config.yaml
train_examples: 98430
norm: "layernorm"
moe: "expert_choice"
expert_mlp_ratio: 0.5
shared_expert: false
conv_stem: true
positions: "sincos"
Rows from block 3 of a small image classifier, named by matrix and row number. Rows with one number within an expert belong to one neuron, the router's apart. Each number is 128 + 24 x the weight over its row's rms, rounded and kept within 0 to 255. All counts start at 0.
Before each expert's rows are labels from the 100 images, of 14848, where the router gives the expert most weight on average: "responds to" is what is common among them. Only what is clearly more common there than usual is listed. The data: retinal OCT scans (Kermany 2017). In brackets: how many of the 100.
# router: router (model.blocks.3.mlp.router.weight, 16x192, trained with AdamW), inputs 0-38
# up: expert up (model.blocks.3.mlp.up, 16x96x192), inputs 0-38
# down: expert down (model.blocks.3.mlp.down, 16x192x96, transposed), outputs 0-38

# expert 6
responds to: finding: choroidal neovascularization (66)
router.6 [105 117 105 122 132 147  92 149 128 102 107 134  75 147 138 122 146  99 130 143 143 127  72 148 172  98 153 130 139 100 147 118 156 134 168 173 127 121 125]
up.0 [132 109  85 134 139 122 117 143 161 115 125 122 158 138 117  98 141 156  76 127 169 120 127 150 152 112 146  70 140 134  81 143 158 110 111 111 111 102 117]
down.0 [129 171 186 146 119 177 156 106 114 145 139 119  96 101 110 145 158 123 170 152  99 171 136 149 116 142 141 164  90 120 148 128 101 143 136 127 156 133 104]
up.1 [129 105  97 148  99 108 135 154  71 112 112 118 122 134 141 151 132  96 142 137 120 121  86 136 126 114 140 222 130 103 126 170  99 102 181 119 142 114 159]
down.1 [148  94 145 175 174 121 140 155 125 163 156 130 112 140 130 135 193 135 163 133 136 117 172 152 160 129 112  92  60 167 124 139 126 116 135 124 102 157  69]
up.2 [103 183 131 146  95 186 108 125 142 114 103 166 124 134 133  90 121 130 146 149 129 179 119 156  72 124 151 129 148 127 130 130 121 123 141 144 103 122  90]
down.2 [ 84 153 119 146 159  74 142 163 146 120 131  93 108 111 111 153 113 111 123 131 125  96 152 109 113 165 109  82  84 155 129 108 133 148 101 100 138 139 175]
up.3 [138 124 178 131 182 150 138 147 132 156 119 131 133 125 130 135 119 122 130 154 146 113 133 105 109 134 156 141 151 112 133 140 181 139 152 141 127  97 112]
down.3 [116 129  61  84  96  71 136 137 122 111 116 129 153 128 141 136 120 147 129 104 136 184 145 150 104 143 109 160 103 157 125 127 115 114 111 117 125 148 141]
up.4 [128 133 116 136 126 147 114 128  94 132 132  90 131 144 111 120  94 177 164 190 139 176 129 107 154 127 114 148 115  58 181 152 132 120 150 148 136 154 137]
down.4 [131 117 116 171 134 133 132 183 147 130 139 129 112 103 160  92 113 122 110 111 106  93 134 115 131 160 109 139  80 138  83 161 137 147 146  94 120 122 139]
up.5 [128 114 119 107 126 129 123  99 170 144 125 131 130 162  88 146 135 127 128 138 144 140 125 118 163  89 115  95  91 118 108 166 127 143 101 111 126 130 113]
down.5 [130 138 166 146 128 139 121 138  94 103 151 130 115 114 175 105 110  92 101 107 111 123 122  93  84 123  92 193 110 112 145  88 125 129 121 143 147 167 112]
up.6 [107 132 146 143 158 126 109 168 130  92 162 126 164 111 157 134 144 154 124 119  99 121 162 131 114 114  95 144 150 172 109 144 136 108 158 126 162 128 119]
down.6 [161 138 137 126 114 128 120 145 153 175 128 144  94 117 133 113 142 114 150 128 140 120 114 146  89 147 117 172 140 135  85 121 148 171 101 139 145 132 147]
up.7 [138 144 106 139 120 127  89 176 136 113 104 157 133 161  90 109 174 107 135 165 170 129 135  84 169 158 158 129 162 123 119 129 138 134 114  94 149 111  96]
down.7 [144  91 137 107 151 120 157  67 123 128 136 114 108  78 156 139 106 120 127 116 102 141  98 151  73  85  87 108 109 135 118 145 124 134 152 172 108 136 149]
up.8 [117 136 131 116 125 127 163 150 135 128 129 125 133  99 136 167  91 156 128 151 144 126 111 170 102 108 130 114  99 140 120 119 141 153 124  53 103 166  90]
down.8 [126 128 111 151 169 177 141 110 131 127 140 104 133 115 155 137  48 121 112 114 103 165 152 114 141 144 153 131  96 106 153 144 123 131 149 157 130 114 162]
up.9 [129 112 128 100  77 164 140 147 179 154 118 123 143 105  83 164 127 132 133 131 154 165 114 145 125  90 127  80 120 147 106 118 131 133 130  90 151 115 119]
down.9 [149 156 112 156 173 151 105 103 137 122 149 142 141 156  62 109 160 149 132 154 152 177 177 130 126 148 135 151 124 110 118 116 129 119 111 140 105 116 111]
up.10 [109 147 128 148 109 137 132 173 123 129 135 117 144 145  98 133 155 131 138 105 110 123 151 103 144 141 133  91 110  95 173 103 111  95 152 136 105 109  67]
down.10 [119 151 133 169 136 132 109 128 120  97 118  92  89  59 166 117 116 136 108 116 186 142 129 128 136 152  99 180 136 148 138 117 125 161 134 124 141 147 179]
up.11 [134 118 160 140 141 111 128  87 150 122 132 147 138 119 115 139  98 157 178 156 133 105 124 152 118 101 109 117 129 139 108  96  92 160 109 100 111 140 128]
down.11 [148 127 137 130 118 152 154 152 115 143 100 113 127 127 129 130 169 108 134 142 143  98 134 101  87 144 108 179  99 128 167 140 153 151 105 161 134 108 121]
up.12 [124 142 171 151 120 156 156 127 103 133 116 135 143 128 154 119 116 196  94 127 124 104 139 138 150 174 100 149 107 135  91 105 135 118 100  87 136 148 102]
down.12 [142 118 125  90 110 120  78  88 178 134 126  93 117 143 112 123 149 115 147 137 152 167 151 134 123  93 150 118 120 106 137 171  70 163 122 163 126 130 172]
up.13 [141 113 151 124 127 141 169 126 115 119 115 141 117 207 115 170 101 125 121 200 137 137 120 163 127 118 139 112 154 134 106 164 140 163 148 126  95 123 134]
down.13 [100 113 117 112 137 101 114 171 152 134 169 126 131  66 149  95 111 145 176  85  88  94 123  93 114 143 109 156  92 135 112  96 124 119 101 127 136 156 143]
up.14 [118 117 176 122  99 123 134 134  99 151 151 120  89 131 111 140 100 140 139 143 133 112 133 164 142 124 163 117  95 152 119 133 136 126 198 101 140 138 132]
down.14 [131 127  78  73 136 119  93 163 150 126 116 113 144 132 186 116  90  99 134 112  95 218 102 112 116 138 111 116 123 114 157 136 121 139 141 144 128 142  81]
up.15 [137 130 143 141 135 139 145 134 113 141 103 152 121 177 106 101  79  55  94  91 142 139 129  98 131 116 100 120 116 140 139 121 119 123 117 147 148 116 136]
down.15 [123 102 137  84 116 110 107 118 117 128 112 139 121  95 138  98 140 153  92 139 146 127  89 113 108 162 142 178 132 132  98 131 139 133 117 128 104 138  84]
up.16 [105 137 131 108 118 116 123 115 131 153 139 105 136 117 112 112 141 107 131 135 123 169 141 132 134 145 160 131 128 156  97 116  79 159 138 114 127 109 179]
down.16 [145 134 154 156 151 126 128 126  92 111 113 148 116 176  84 114 149 139 175 164 141 109 137 121 126 131  87 124 128 112 123 118 137 155 123 121 105 160 103]
up.17 [136 166 123 161 110 125  99 126 132 128 132 172 170 106 119 110  93 154 100 138 134 115 121 128 136 101 176 156 162 149  93 144 122 166 111 132 145 100 182]
down.17 [141 128 143 104 179 136 121 115 113 142 142 122 124 130 124 127 138  93 139 154 146 106  92 126 110 112 120 138 158 124 105 116 156 168 142 148 139  95 150]
up.18 [123 147 122 169  98 139 113 100 123 127 118 126 155 113  92 130 194 130 108 125 103 148 161 128 129 127 141 114 132 117 169 140 135 110 120 148 125 102 151]
down.18 [136 131 107 118 189 167 147 150 141 120 160 110  94 129 143 124  51 104 121 142 137 137 120 119 123  85 127 125  90  71 145 132 132 141 136 137 132 111 135]

# expert 0
responds to: finding: drusen (25)
router.0 [167 126 170 144 101 166 110 172  99 103 134 164 143 131 142 151 108 138 126 139 133 124 144 107 122 141  86  96 136 131 161 136 119  98 147 130 110 116 158]
up.7 [132  87  98 141 101 101 110 152 138  96 116 154 154 151 142 136  81 133 134 161 109 149 146 108 157 149 139 141 164 132  89 101 160 135 105 149 117 136 155]
down.7 [124 124 138  86 121 142 165 123 103  98 146 120 106  93 133 117 123 113 136 156 189 108 131 139  94 140 100 130 138 110 128  82 137 127 158 111 160 100 148]
up.8 [156 121 150 134 110 108 156 130 141  97 142 110 128 110 134 122  90 104  76 140 120  92 118 121 149 103 111 126 122 138 130 117 106 135 102 159 160 137 108]
down.8 [120 169  97 140 105 128 120 108 126 149 144 155 102 141 136 188 148 144 138 121 150 118  84 159 137 161 118  99 147 136 141 104 160 116 137 136 120 129 125]
up.9 [147 103 121 112 146 146 124 117  95 123 133  94 152 121 129 122 108 123 145 129 132 131 129 175 151 111 107 111  97 151 110 159 153 116 138 121 167 118 160]
down.9 [145 161 159 144  93 107  94 107 133 161 136 139 132 153 139 103 144 148 136 112 135  79 136 133 102 165 143 140 175 147 163  74 138 154 109 150 100 110  71]
up.10 [155 128 137 112 165  87  88 139 162 155 160 153 137 179 105 135 118 125 107 148 109 154 147 106 123 114 111 136 121 128 125  82  93  97 147 158 156 159 115]
down.10 [106 143 143 146  97 179 140 112 120 118 163 127 104  91 147 121 144 115 161 152 153  99 137 166 104 161  78 123 150 119 123 112 140 183 100 114 149 114 142]
up.11 [134 139 149 113 105 122 127 144  98 132 112 157 155 111 155 118 139 103 121 114 116 106 132 158 130 147 101 145 116 104 155 162 174 155 158 104 118 165  98]
down.11 [136 125 103 110 141 138 173 144 171  93 156 102 109 110 143 139 120 144 136 120 122 129  99  73 142 119 143 135 151 122  98 138 107  84  97 147 152 107 147]
up.12 [138 141 100 136 130 123 140  93 134 112 132 119 166 112 118 162 101 105 110 127 122 109 163  95  87  93 140 149 138 102 134 133 105  92 120 148  98 130 159]
down.12 [150 117 135 146 132 130 151 139 113 142 138 128 151 101 107  87 165 133 150 124 111 131 110 139 134 115 128  87 146 140 149 138 114  92 151 128 131 105 156]
up.13 [135 122 121 115 106 175 137 132 172 140 122 113 117 106  99 100  62 121 137 100 185 139 147  98  98  74 129  60  89 141 129 124 160 153 143 123 110 100 157]
down.13 [103 123 128  84 148 143 111 138 129 134 140 102 130 115 158 146 126 138 144 133  99 146 122 133 151 108 136  92 115 131 183 127 121 119  90 140 118 154 110]
up.14 [136 158 126 136 114 117 116 115 148  90 116 131 124 135 154 124 188 110 139 104 113 136 163 106 138 153 196 163 148 124 167 122 130 123 136 142 127 143  98]
down.14 [149 111 108 150 156 155 108 132 155 150 168 135 134 122 128 165  60 126 126 114 149 122  94 116 121 105  60  91  88 106 131  94 116 115 133 125 120 120 144]
up.15 [117 135 137  92 134 152 136 113 139 122 156 133  97 156 124 149 177  52  89 117  95 108 135 106 120 151 121 101 113 141 102 121 115 118 121 154 121 141 160]
down.15 [148 109 121 147 106 114 146 126  79  89 100 120 131  88 158 131 100 168 157 115 181 140 131 127 122  90 141 113 158 152 119 144 108 131 129 139 145 103  59]
up.16 [123 142 108 137 120 139 112 142 133 174  94 123 141 133 148 160  95 134  99 133 107 146 111 140 107 159 101 157 128 115 129 150 158 119  87 146 104  96 132]
down.16 [139 106 143 104 119 154 145 112 115  90 180 116 109 103 117 103 152 128 135 127 198 126 137 128 130 130 132  84 136 128 156 107 116 133 137  96 148 138  72]
up.17 [139 167 172 142  92 120 146 147 111  96 110 132 106 138 148 137 103 108 104 137 118 161 176 149 143 141 129 137 171 124 129 132 133 142 117 175 128 129 110]
down.17 [131  95 117 118 134 131  93 128 136 138 159 109 183 100  95 111  82 134 142 139 123  93 108  93 123 123  96 122  72 119 154 123 112 147  92 111 126 134 142]
up.18 [105 123 138 132 148  75 119 138  82 118 118 120 160  94  93 126  99 127 136 135  75 151 121 137 147 109 105  90 150  94 119 137 136 135 125  88 106 183 108]
down.18 [131 151 109 114 130 182 128 149 129 115 165 129  90 121 145 108 130 119 148 155 191  90 132 138 103 154  90 139 113 120 120 123 124 136 175 113 178 100 143]
up.19 [147 144  88 111 174 128 116 141 110 102 118 106 160 119 119 124  78 131 132 157 132 149 130 146 162 137 127 143 103 119 149 144 103 118 165 125 176 125 151]
down.19 [131 172 132 167  74 141  96  96 154 138 124 160 111 128 111 144 114 122 132  61 128 171 130 103  86 153 112 159 139 101 105  74 133 140  71 123 107 126 143]
up.20 [125 149 102 151  95 165 147 165 149 169 159 141 121 144 134 120 166 127 119 132 175 129 145  82 133 154 118 122 134 113 126  93  95 106 177 191 138 145 115]
down.20 [119 112 168 162 140 104  91  92 103 128 149 107 125 136 145 149  50 114 122  85 137 119  85 144  98 137 100 112 107 150 140 148 146 125  88 102 113 124 147]
up.21 [124 132 137 137 129 128 104 137 161 147 141 122 133 155 116 106 140  99  81 135 163 141 141 156 127 129 136 134 144 143 154 169 166 144 119 106 137 150 123]
down.21 [170 160 112 115 132 157 115 116 105 136 114 147 113 136 140 132 158 138 131 133 130 145 124 118 105 156 100  98 119 107 137  99 115 153 144 116 125  97 130]
up.22 [108 109  78 133 129  99 116 134 119 156 104 124  89 155 115 109 112 155 134 143 148  91 107  73 133  75 124 139 161 131  82 157 119  95 138 143 124 169 136]
down.22 [118 165 160  95 147 178 140 116 128 104 116 107 164 142 132 111 115 100 122 161 129 132 138 133 140 167  94 125 131 122 142 129 147 155 100 136 133 115 188]
up.23 [103 178 115 158 128 173 104 143 162 166 125 115 144 149 111  98 119  97  96 109 131 162 130 119  93 149 156 115 112 116 139 144 131 101 159 120 131 140 109]
down.23 [143 146 144 106 133 126 125 174 162 156 164 136 145 114 157 136 116 135 119 154 100  73 142  98 116 108 126  90  93 128 141 117 108 156  87 126 164 156 146]
up.24 [118 108 140 117 185 105 102 105 132 109  82 101 124 157 128 106 129 114 142 114 144 137 111 105 119 115 171 141 143  97 120 101 176 105 153 100 105 110 149]
down.24 [106 142 120 112  87 159 124  96 165 140 151 133 116  91 113 160 131 134 127 121 123 104 111 141 140 153 103 135 147 104  99 128 107 148  90 103 131 124 118]
up.25 [123 155 116 137 108 123 136 128 100  91 113 126 114 135 126 125 141 127 106 165 140 171 182 131 146 182  89  71 129 133 162 150 111 126 103 151 121 109 110]
down.25 [148 103 154 170 126 138  98 127 161 132 134 144 140 119  61 140 110 142 122 131 136 136 106  97 132 127 171 106 131 101 133  85 118 149 135 123 142 133 173]

# expert 3
responds to: finding: diabetic macular edema (34); finding: drusen (33)
router.3 [ 51 106 169 120  76 145 118 133 122 109 121 150 136 115 123 142 155 124 136 121  80 132  99 146 153 103 114 162 160 137 138 143 186 109 100 105 110 201 153]
up.7 [120  99 148 109 136 129 128 148 120 146  98 110  99 141 123 157 112  89 131 102 136 136 134 143 118 102  77 174 192  97 162 122 127 130 126 115 155 114 145]
down.7 [160 197  65 169 105 141 142 119 130 112 108 164 141 144 123 129 122 143  92 108 143  92 115 150 161 124 125 153  77 123 110 124 131 126 127 162 131 159 109]
up.8 [116 121 134 119 115 130 155 123 130  93 116 136 144 106 125  92 138 125 118 116 166 105 106 135 151 131 117 134 135 114 139 137 115 117  91 121 138 130 138]
down.8 [123 132 111 142 121 130 134 118 129 179 126 157 155 160 129 165 177 162 165 181 112 165 171 158  96 134 182 166 130 115 107 139 121 137 119 112 116 146 138]
up.9 [114 125 104 133 135 170 134 163 103 144 114 149 146  89 140  91  94 133 120 118 129 131  91  97 122 126 142 162 145 135 110 129 161 148 116 132 130 121  83]
down.9 [150 130  91 143 135 116 167 116 181  96 111 105 118 177 160 165 182 139 100 122 122 122 126 152 116 134 133 118 148 125 171 162 112 133 151 110 152  69 181]
up.10 [120 153 124 120 131 114 120  90 107  96 137  87 171 147 121 131 130 102 136 120  95 151 129 103 107 101 143 186 161 149 152 155 158 144 169 104 101 160 132]
down.10 [118 145 143 195 152 128 145 161 163 155 128 208 107  86 133 123  89 130 128 176 146 142 122 130 148 107 114 106  86 116 162 100 137 109 100 100 128 128 118]
up.11 [112 135 148 174 134 169 159 126 109 163 120 149 118  69 148 168 136 140 128 130 131 107  99 118 126 135 123  69 133 148 133 161 120 100 156  78 139 172  95]
down.11 [ 87 148  96  83  86  65 128 119 119  90 144  93 159 179  92 113 128 152 125 102 109 109 114 103 160 152 151 150 137 172 114 133 120 115 106 159 124  92 171]
up.12 [131 189 108 184 147 152 128 117  91 124 126 109  96 145  99 160  90 165 119 113 119 102 169 141  97  88 170 129 123  71 102  89 156 135 105 133 144 121 103]
down.12 [124 152 146  81 135 137 190 132  89 130 152 131 189  96 137 107 151 116 127 157 113 137 102 124 134 124 120 114 128 170 161 179 118 115 119 110 143 126 128]
up.13 [126 181 143 155 165 151 150 134 134  95 141 136 106  84 128 112 135 155 145 107 161 130  70 137 133 127 139 101 127 103 144 105 164 112 150 105 108  98 131]
down.13 [118 115  85 139 120 116 147 148 113 123 114  67  83 154 139 145 152  82 119 122 127 124 158  87 143 104 147 154 137 130 175 142 114 122 159 118 115 164 161]
up.14 [104 156 153 143 143 122 149 100 133 117 125 191 166 169 159  99 142 169 132  95 121  98 113 132 142 141 116 145 135 136 147 151 148 145 136 139 105 101 128]
down.14 [138  62  86  87 133 135  97 124 131 126 106 100 111 105  96 125 107 121 115 126 119 128 122 127 112 119 132 155 111 133 107 129 111 114 123  92 128 147 127]
up.15 [108  96 102 124 143 142 146 116 121  86 123 121  94 155  91  86 108 140 161 133 122 109 119 113 137 107 122 122 130 105 134 122 156 172 144 104 169 156 116]
down.15 [132 129 132 126 162 132 122 122 151 158 152 178 141 128 136 119 165  86  94 150 170 122 138  96 123 152 156  70 146 124 145 148  88 153 147 101 107 121 120]
up.16 [122 106 147 139 172 148 119 127 128 144 156 116 154 151 131 106 121 125 164 156 179 101 166 104 105  94 118 133 130 124 164 139 142 138 119 102 115 146 131]
down.16 [127 151 145 154 121  83 122 143 138 130 132 138  97 131 145 168 141 157 117 123 139 124  98 113 105 164 106 141 105 140 145 122 128 148 136 151 148 155 122]
up.17 [103 128 143 133 208 130  99 171 103 153 148 127 119 153 135 183 119 152 115 120 127  72 117 142 163 113 168 155 134 104 129 125 129 113 131 158 129 116  40]
down.17 [153 167  90 133  56 150 127 126 114 115 117 115  79  99 148 105 160 153 117 115 126 160 149  98 146 158  64  79 129 148 119 126 148 126 136 116 133 130 190]
up.18 [112 158 130 130 129 128 125 129 111 153 152 148 134 116 153 197 147 116 153 126 146 163 107  69 104 116 112 123 124 149 142 162  76 122 148 119 117 154 111]
down.18 [159 119 118 156 102 134 121  85  76 118 125 168 118 150 127 150 148 110  79 128 115 121 144 154  94 159 112 164  92 104 102 142 162  93 161 127 129  99 125]
up.19 [109 189 126 147 137 150  96 142 142 161 124 122  81 196 123 128 102 128 120 105 110 174 136  73 155 148 165 162 139 104 167 112 140 141 148 145 131 157 127]
down.19 [134  87  66 157 108 146 106 130 119 120  92 123 133 119 139 135 173 139  95 137 136  90 146 157 119 115 124 145  94 138 110 119  98 128 111 115 121 138 146]
up.20 [ 87  78 108 128  94  74 141 110 118 124 123 151 128 148 140 159 134 116 135 136 138 121 112 118 130 118 170  99 159 161  96 115 110 156 110 107 113 120 126]
down.20 [129 152 144 108 141 159 114  71 148 113  85 126 113 123  90 112 126 104 167 130 120 107 116 112 150 156 132 171 128 153 105 152 125 108  93 132 139 117 135]
up.21 [ 78 104 113 112 134 135 116 119 138 106 132 118 118 134 127 160 148  97 111 121 149 114 162 106 136 151 120 131 118 186 152 181 115 125 172 107 137 191 130]
down.21 [137 128 144 112 136 131 164 133 132 126 102 159 136 133 134  95  83 144 134 128 125 155 107 143 110 131 115 151 138 141 102 118 172 111  95 170 114 100 130]
up.22 [138 132  99 121 125 140 114 137 173 120 129 145 156 147 109 137 108  97 137 137 171 109  82 127 112 110 134  50 102 125 128 157  89 115 100 118 161 137 131]
down.22 [130 121 146  95 136 125 160 118  75 124 132 120  90 122 144 110 154 144 115 114 130 154 105 132 147 116 124 154 119 105 118 132 160 137 183 128 113 150 145]
up.23 [137 153 143 134 114 116 129  99 177 154 121 157 135 145 118 112  94 138 130 134 139 103 164 107 124 128 132 155  80 132 125 134 113 106 168 142 135 156 177]
down.23 [158 112 139  96  88 143 109 114 123 131 120 118 139 150 139 155 154 137 142 115 139 124  79 169 103  96 158 112 115 161 201 109 146 163  93  87 136 141  85]
up.24 [135 129  96 125 108 130 133 129 145  93 108 121 161 146 129  97 131 131 154 129 113 139 197 169 130 139 137 150 118 119 108 134 137 148 161 156 134 116  92]
down.24 [129 114 160 158 136 112 114 135 103 126 146 133 103 177 119 118 111 115 127 128 157 145 114 163 134 141 138 131  91 123 139 144 123 112 113  90 115 110 129]
up.25 [158 140 159 147 109 112 112  87 145  88 133 124  97 139 107  93 133 175 160 129 118 139 140 127 146 134  91 143 120 115 130 134 119 118 123 152 127 191  97]
down.25 [112 124  90 135 133  87 103 145 153 139 125 172 131 120 155 132 136  76 104 116 124 124 122  91  90 112 145  96 172  74 145  99 104 158 123  97 142 126 165]

# expert 2
responds to: finding: diabetic macular edema (100)
router.2 [114 104 139 141 125 140 123 101 142 126 107 133  94 149 150 125 150 145 114 151  96  75 128 147 167 153  97 124 100  99 116 119 128 164 116  96 109 156 116]
up.7 [132 130 116 107 141 112 145 113 119 116 104 141 145 120 116  81 126 138 150  81 156 123 122 110 153 104 135 108 172 122 122  90 116 128 108 187  89 120 148]
down.7 [143 125 152 147 127 161 146 154 165 100  97  88 129 129 161 156 128 113  48 118 148 136 123 160 115 133 107 142 126 111 117 139 114 151 134 129 143 119 138]
up.8 [111  84  49 136 125 130 117 145 103 120 137 159 113 142 137 119 145 143 123 134 179 117 141 116 153 127 123 157 129 140 117 145  84 148 103 128 126 122 131]
down.8 [142 169 151 152 140 152  98 139 130 130 148  68 127 158  92 177 106 135 157  88  69 143 120 133 145 136 138 124 136 122 173 131 164 125 150 123 105 138 123]
up.9 [113 104 105 120 143 130 100 130 161 106 126  76 123 108 126 107 163  80  99 138 100 140 147 137 164 116 148 132 129 128 138 123 140 137 138 159 138 137 156]
down.9 [125 173 159 110 143 149 167 138 125 154  95 154 121 113 129 152  75 123 176 102 151 114 113 129  81 129 136 121 135 103 128 125 150 150 141  87 132 134 109]
up.10 [126 123 167 140 149 127 132  75 101 140 129 153 107 154 117  94 177 105 107 129 162 133 128 114 111  93 168  64 114 112 146 139 140 138 165 136 138 106 113]
down.10 [111 157 109 149 157 128 101 171 152 106 142  93 154 128 103 143  80 148 131 101  81 118 156 143 163 152  92 177 135 109 146 114  82 108 101 129 140 159 160]
up.11 [108 144  59 162  87 153 101 140 122 108 162 133 110 138 117 115 107  97 174  75 108 140 161  91 160 152 155 138 143 106 122 122 131 105 113 123 112 139  93]
down.11 [134 121 166 109 177 108 175 173 135 151 140 113 128  87 123 146 135 160 118 178 156 112 160 149 125 114 133 109 108 153 110 130 137 174 130 148 123 101 140]
up.12 [110 136 152 142 140 162 116 152 119 130 125 133 129 153  84 131  80 155 121 141 107 156 146  97 134 103 111 134 108  94 114 126 133 134 116 137 148 117 175]
down.12 [134 125  97 124 148 123 135 128 145 108 135 108 117  94 138 141 117 101 144  96 149 123 117 129  82 146 140 137 112 163 124 126 144 135 127 112  98 138  53]
up.13 [119 153 139 135 185 120 145 138 145 126 116 120 117 120 145 170 156 132  96  95 129 164 117 123 120 149 109 118 132  81 145 123 137 131 171 146 105 119 102]
down.13 [138  96 146 142  63 140 129 122 108  90 115 149 171 134 105  65 110 122 141 152 141 108 117 152 161 105 167 133 128 157 115 118 111 151 106  94 150 131 132]
up.14 [162 108 177 117 172 141 106 140 168 187 127 152 122 126 129 122 114  94  86 138 156 110 126 125 107  83  71 123 119 134 136 154 126 158 129 124 102 133 111]
down.14 [113 205 123 139 120 112 127  75 129  86 114 123 123 124 149 144 167 126 194 150 127 128 151 140 112 152 143 117 142  95 153  92 144 102 125 137 154 147 185]
up.15 [122 129 137 151 138 125 158  97 138 180 100 137  96 135 142 169 136  97 125 159  69 134 152 153  91 134 141 112 108 136 172 133 123 159 138 130 149 122 119]
down.15 [140 129 173 108 148 146  84 143 109 100 153 110 132 112 117  68 113 114 147  86 110 105 106  97 137  93  94 152 138 108 110 123 161 148 134 123 109 111 156]
up.16 [144 167 167 113 138 167 185 112 142 105 122 138 103 125  90 133 164 167 134 142 144 116 119 111  88 135 105 132 110 130 173 136 142 151 112 159 117 134 118]
down.16 [126 115 110 114 139 160  97 119 137  89 133 144 141 105 160 143 146 103 158 121 128  96 117 143 137 102 154 126  84 102 133  70 143 111 112 115 141 149 111]
up.17 [107 131 150 153 133 144 149 113  96 147 144 124 114 124  97 144 136 142 130 123 144  80 108 144 167 154 150 142 117 135 113 129 107 115 136 135 131 168  91]
down.17 [133  90 126  99  87  78 120 105 133 126 115  88 169 122 169 122 168 142 135 163 154 183 133 139 130 127  97 131 147 148 132 138 118 114 138 119 130 107 157]
up.18 [137 138 144 103  98 114 101  99 152  82 170 100 117 117 124 146 135 107 115  90 152 163 106 122 159 112  99 167 115 131  84 132 150 107 139 143 128 117 141]
down.18 [123 140 135 121  97 130 122 157 137 158 145 168 105 158 149 125 128 126 132 155 108 103 111 129 144 122 149 144 168 139 128 119  95 126 124 123 136 109  53]
up.19 [155 128 136  94 131 148 118  91 143  91 106 100 103 193 114 153 143 143 151 107  96 120  68 134 129 122 133 146 131 128 141  99 114 123 111 129 158 135 135]
down.19 [123 148 181 161 123 121 154 118 112 101 153 180 149  90 165  96 103 110 173 153 141 142 135 112  64  97 124 134 159 125 106 143 164 150 151 104 121 136 116]
up.20 [121 131 122 158 144 113 139 121  99 126 118  98  85 121 154  99  89 166 131 111 100 116 126 109 132 101 144 107 109 161  90 117 143 121 151 144 119 175 126]
down.20 [139 156 142 118 122 194  98 124 208 139 139 143 150 128  72 146  87 112 126 122 132 191 112 155 108 134 129 139  99  99 168 156 121 143  92 129 146  55 152]
up.21 [106 137 127 112 120 158 137  94 131 140 105 118 176 162 112 149 121 137 134 100  84 149 137 143 155 129 137  87 139 148 176 159 158  76 131 158 128 177 120]
down.21 [126 143 125 108 101  88 118 174 122 140 152 138 108  49 159 126 129 105 130 142 125 110 125 101  75 111 109 113  93 109 111 121 147 176 124 109 125 118 103]
up.22 [102 117 143 118  95 118 141 118 127 143 141 136 132 140 143 124 151 142 134 130 107 123 151 163 162 120 126 123 164 149 126 113 151 101  90 109 138 110 101]
down.22 [120 118 147 140 131 129 146  96 113 102 115 123 152 102 132 137 141 130 114 106 172 125 114 126 109 113 117 146 198 110 109 159 102 148 163 136 115 128 165]
up.23 [136 159  66 112 136 133 114 142 152 149 152 136 148 112 106 143  78 156  98 133 114 151  92 116 109 121 143 128 174 112 152 150 138 111 118 135 152 136 142]
down.23 [143 110 160 142 103 110 118 110 124 139  96 116 141 117 138  91 149 112  95 149 147  97 134 154 154 111 123 184  66 112 102 143 159 121 112 130 104 109 131]
up.24 [116  67 129 142 107 119 107 141 152  97 132 113 122 113 121 137 146 108 123 133 100 147  98 125 169 102 136 122 118 145 116 129 119 129 138  85 160 107 182]
down.24 [102 129  92 140 155 123 152 153 134 149 101 146 134 120 154 114 159 104 142 128  98 140 125 148 125 125 166 160 112 139 134 128 101 122  96 171 128 151 118]
up.25 [131 146 147 128 106 139 153  76 129 138 133 144 104 140  93  91 121 137 112 142 102 114 120 112 124 173 162 126  65 116 150 133 101 138 141 141 122 203 100]
down.25 [145 140 108 106 167  93 109 195 156 128 100 134 135 106  79 154 122 133 145 111 136 116 149 122 107 122 130  92 163 135 129 104 152 161 120  92 113 145 126]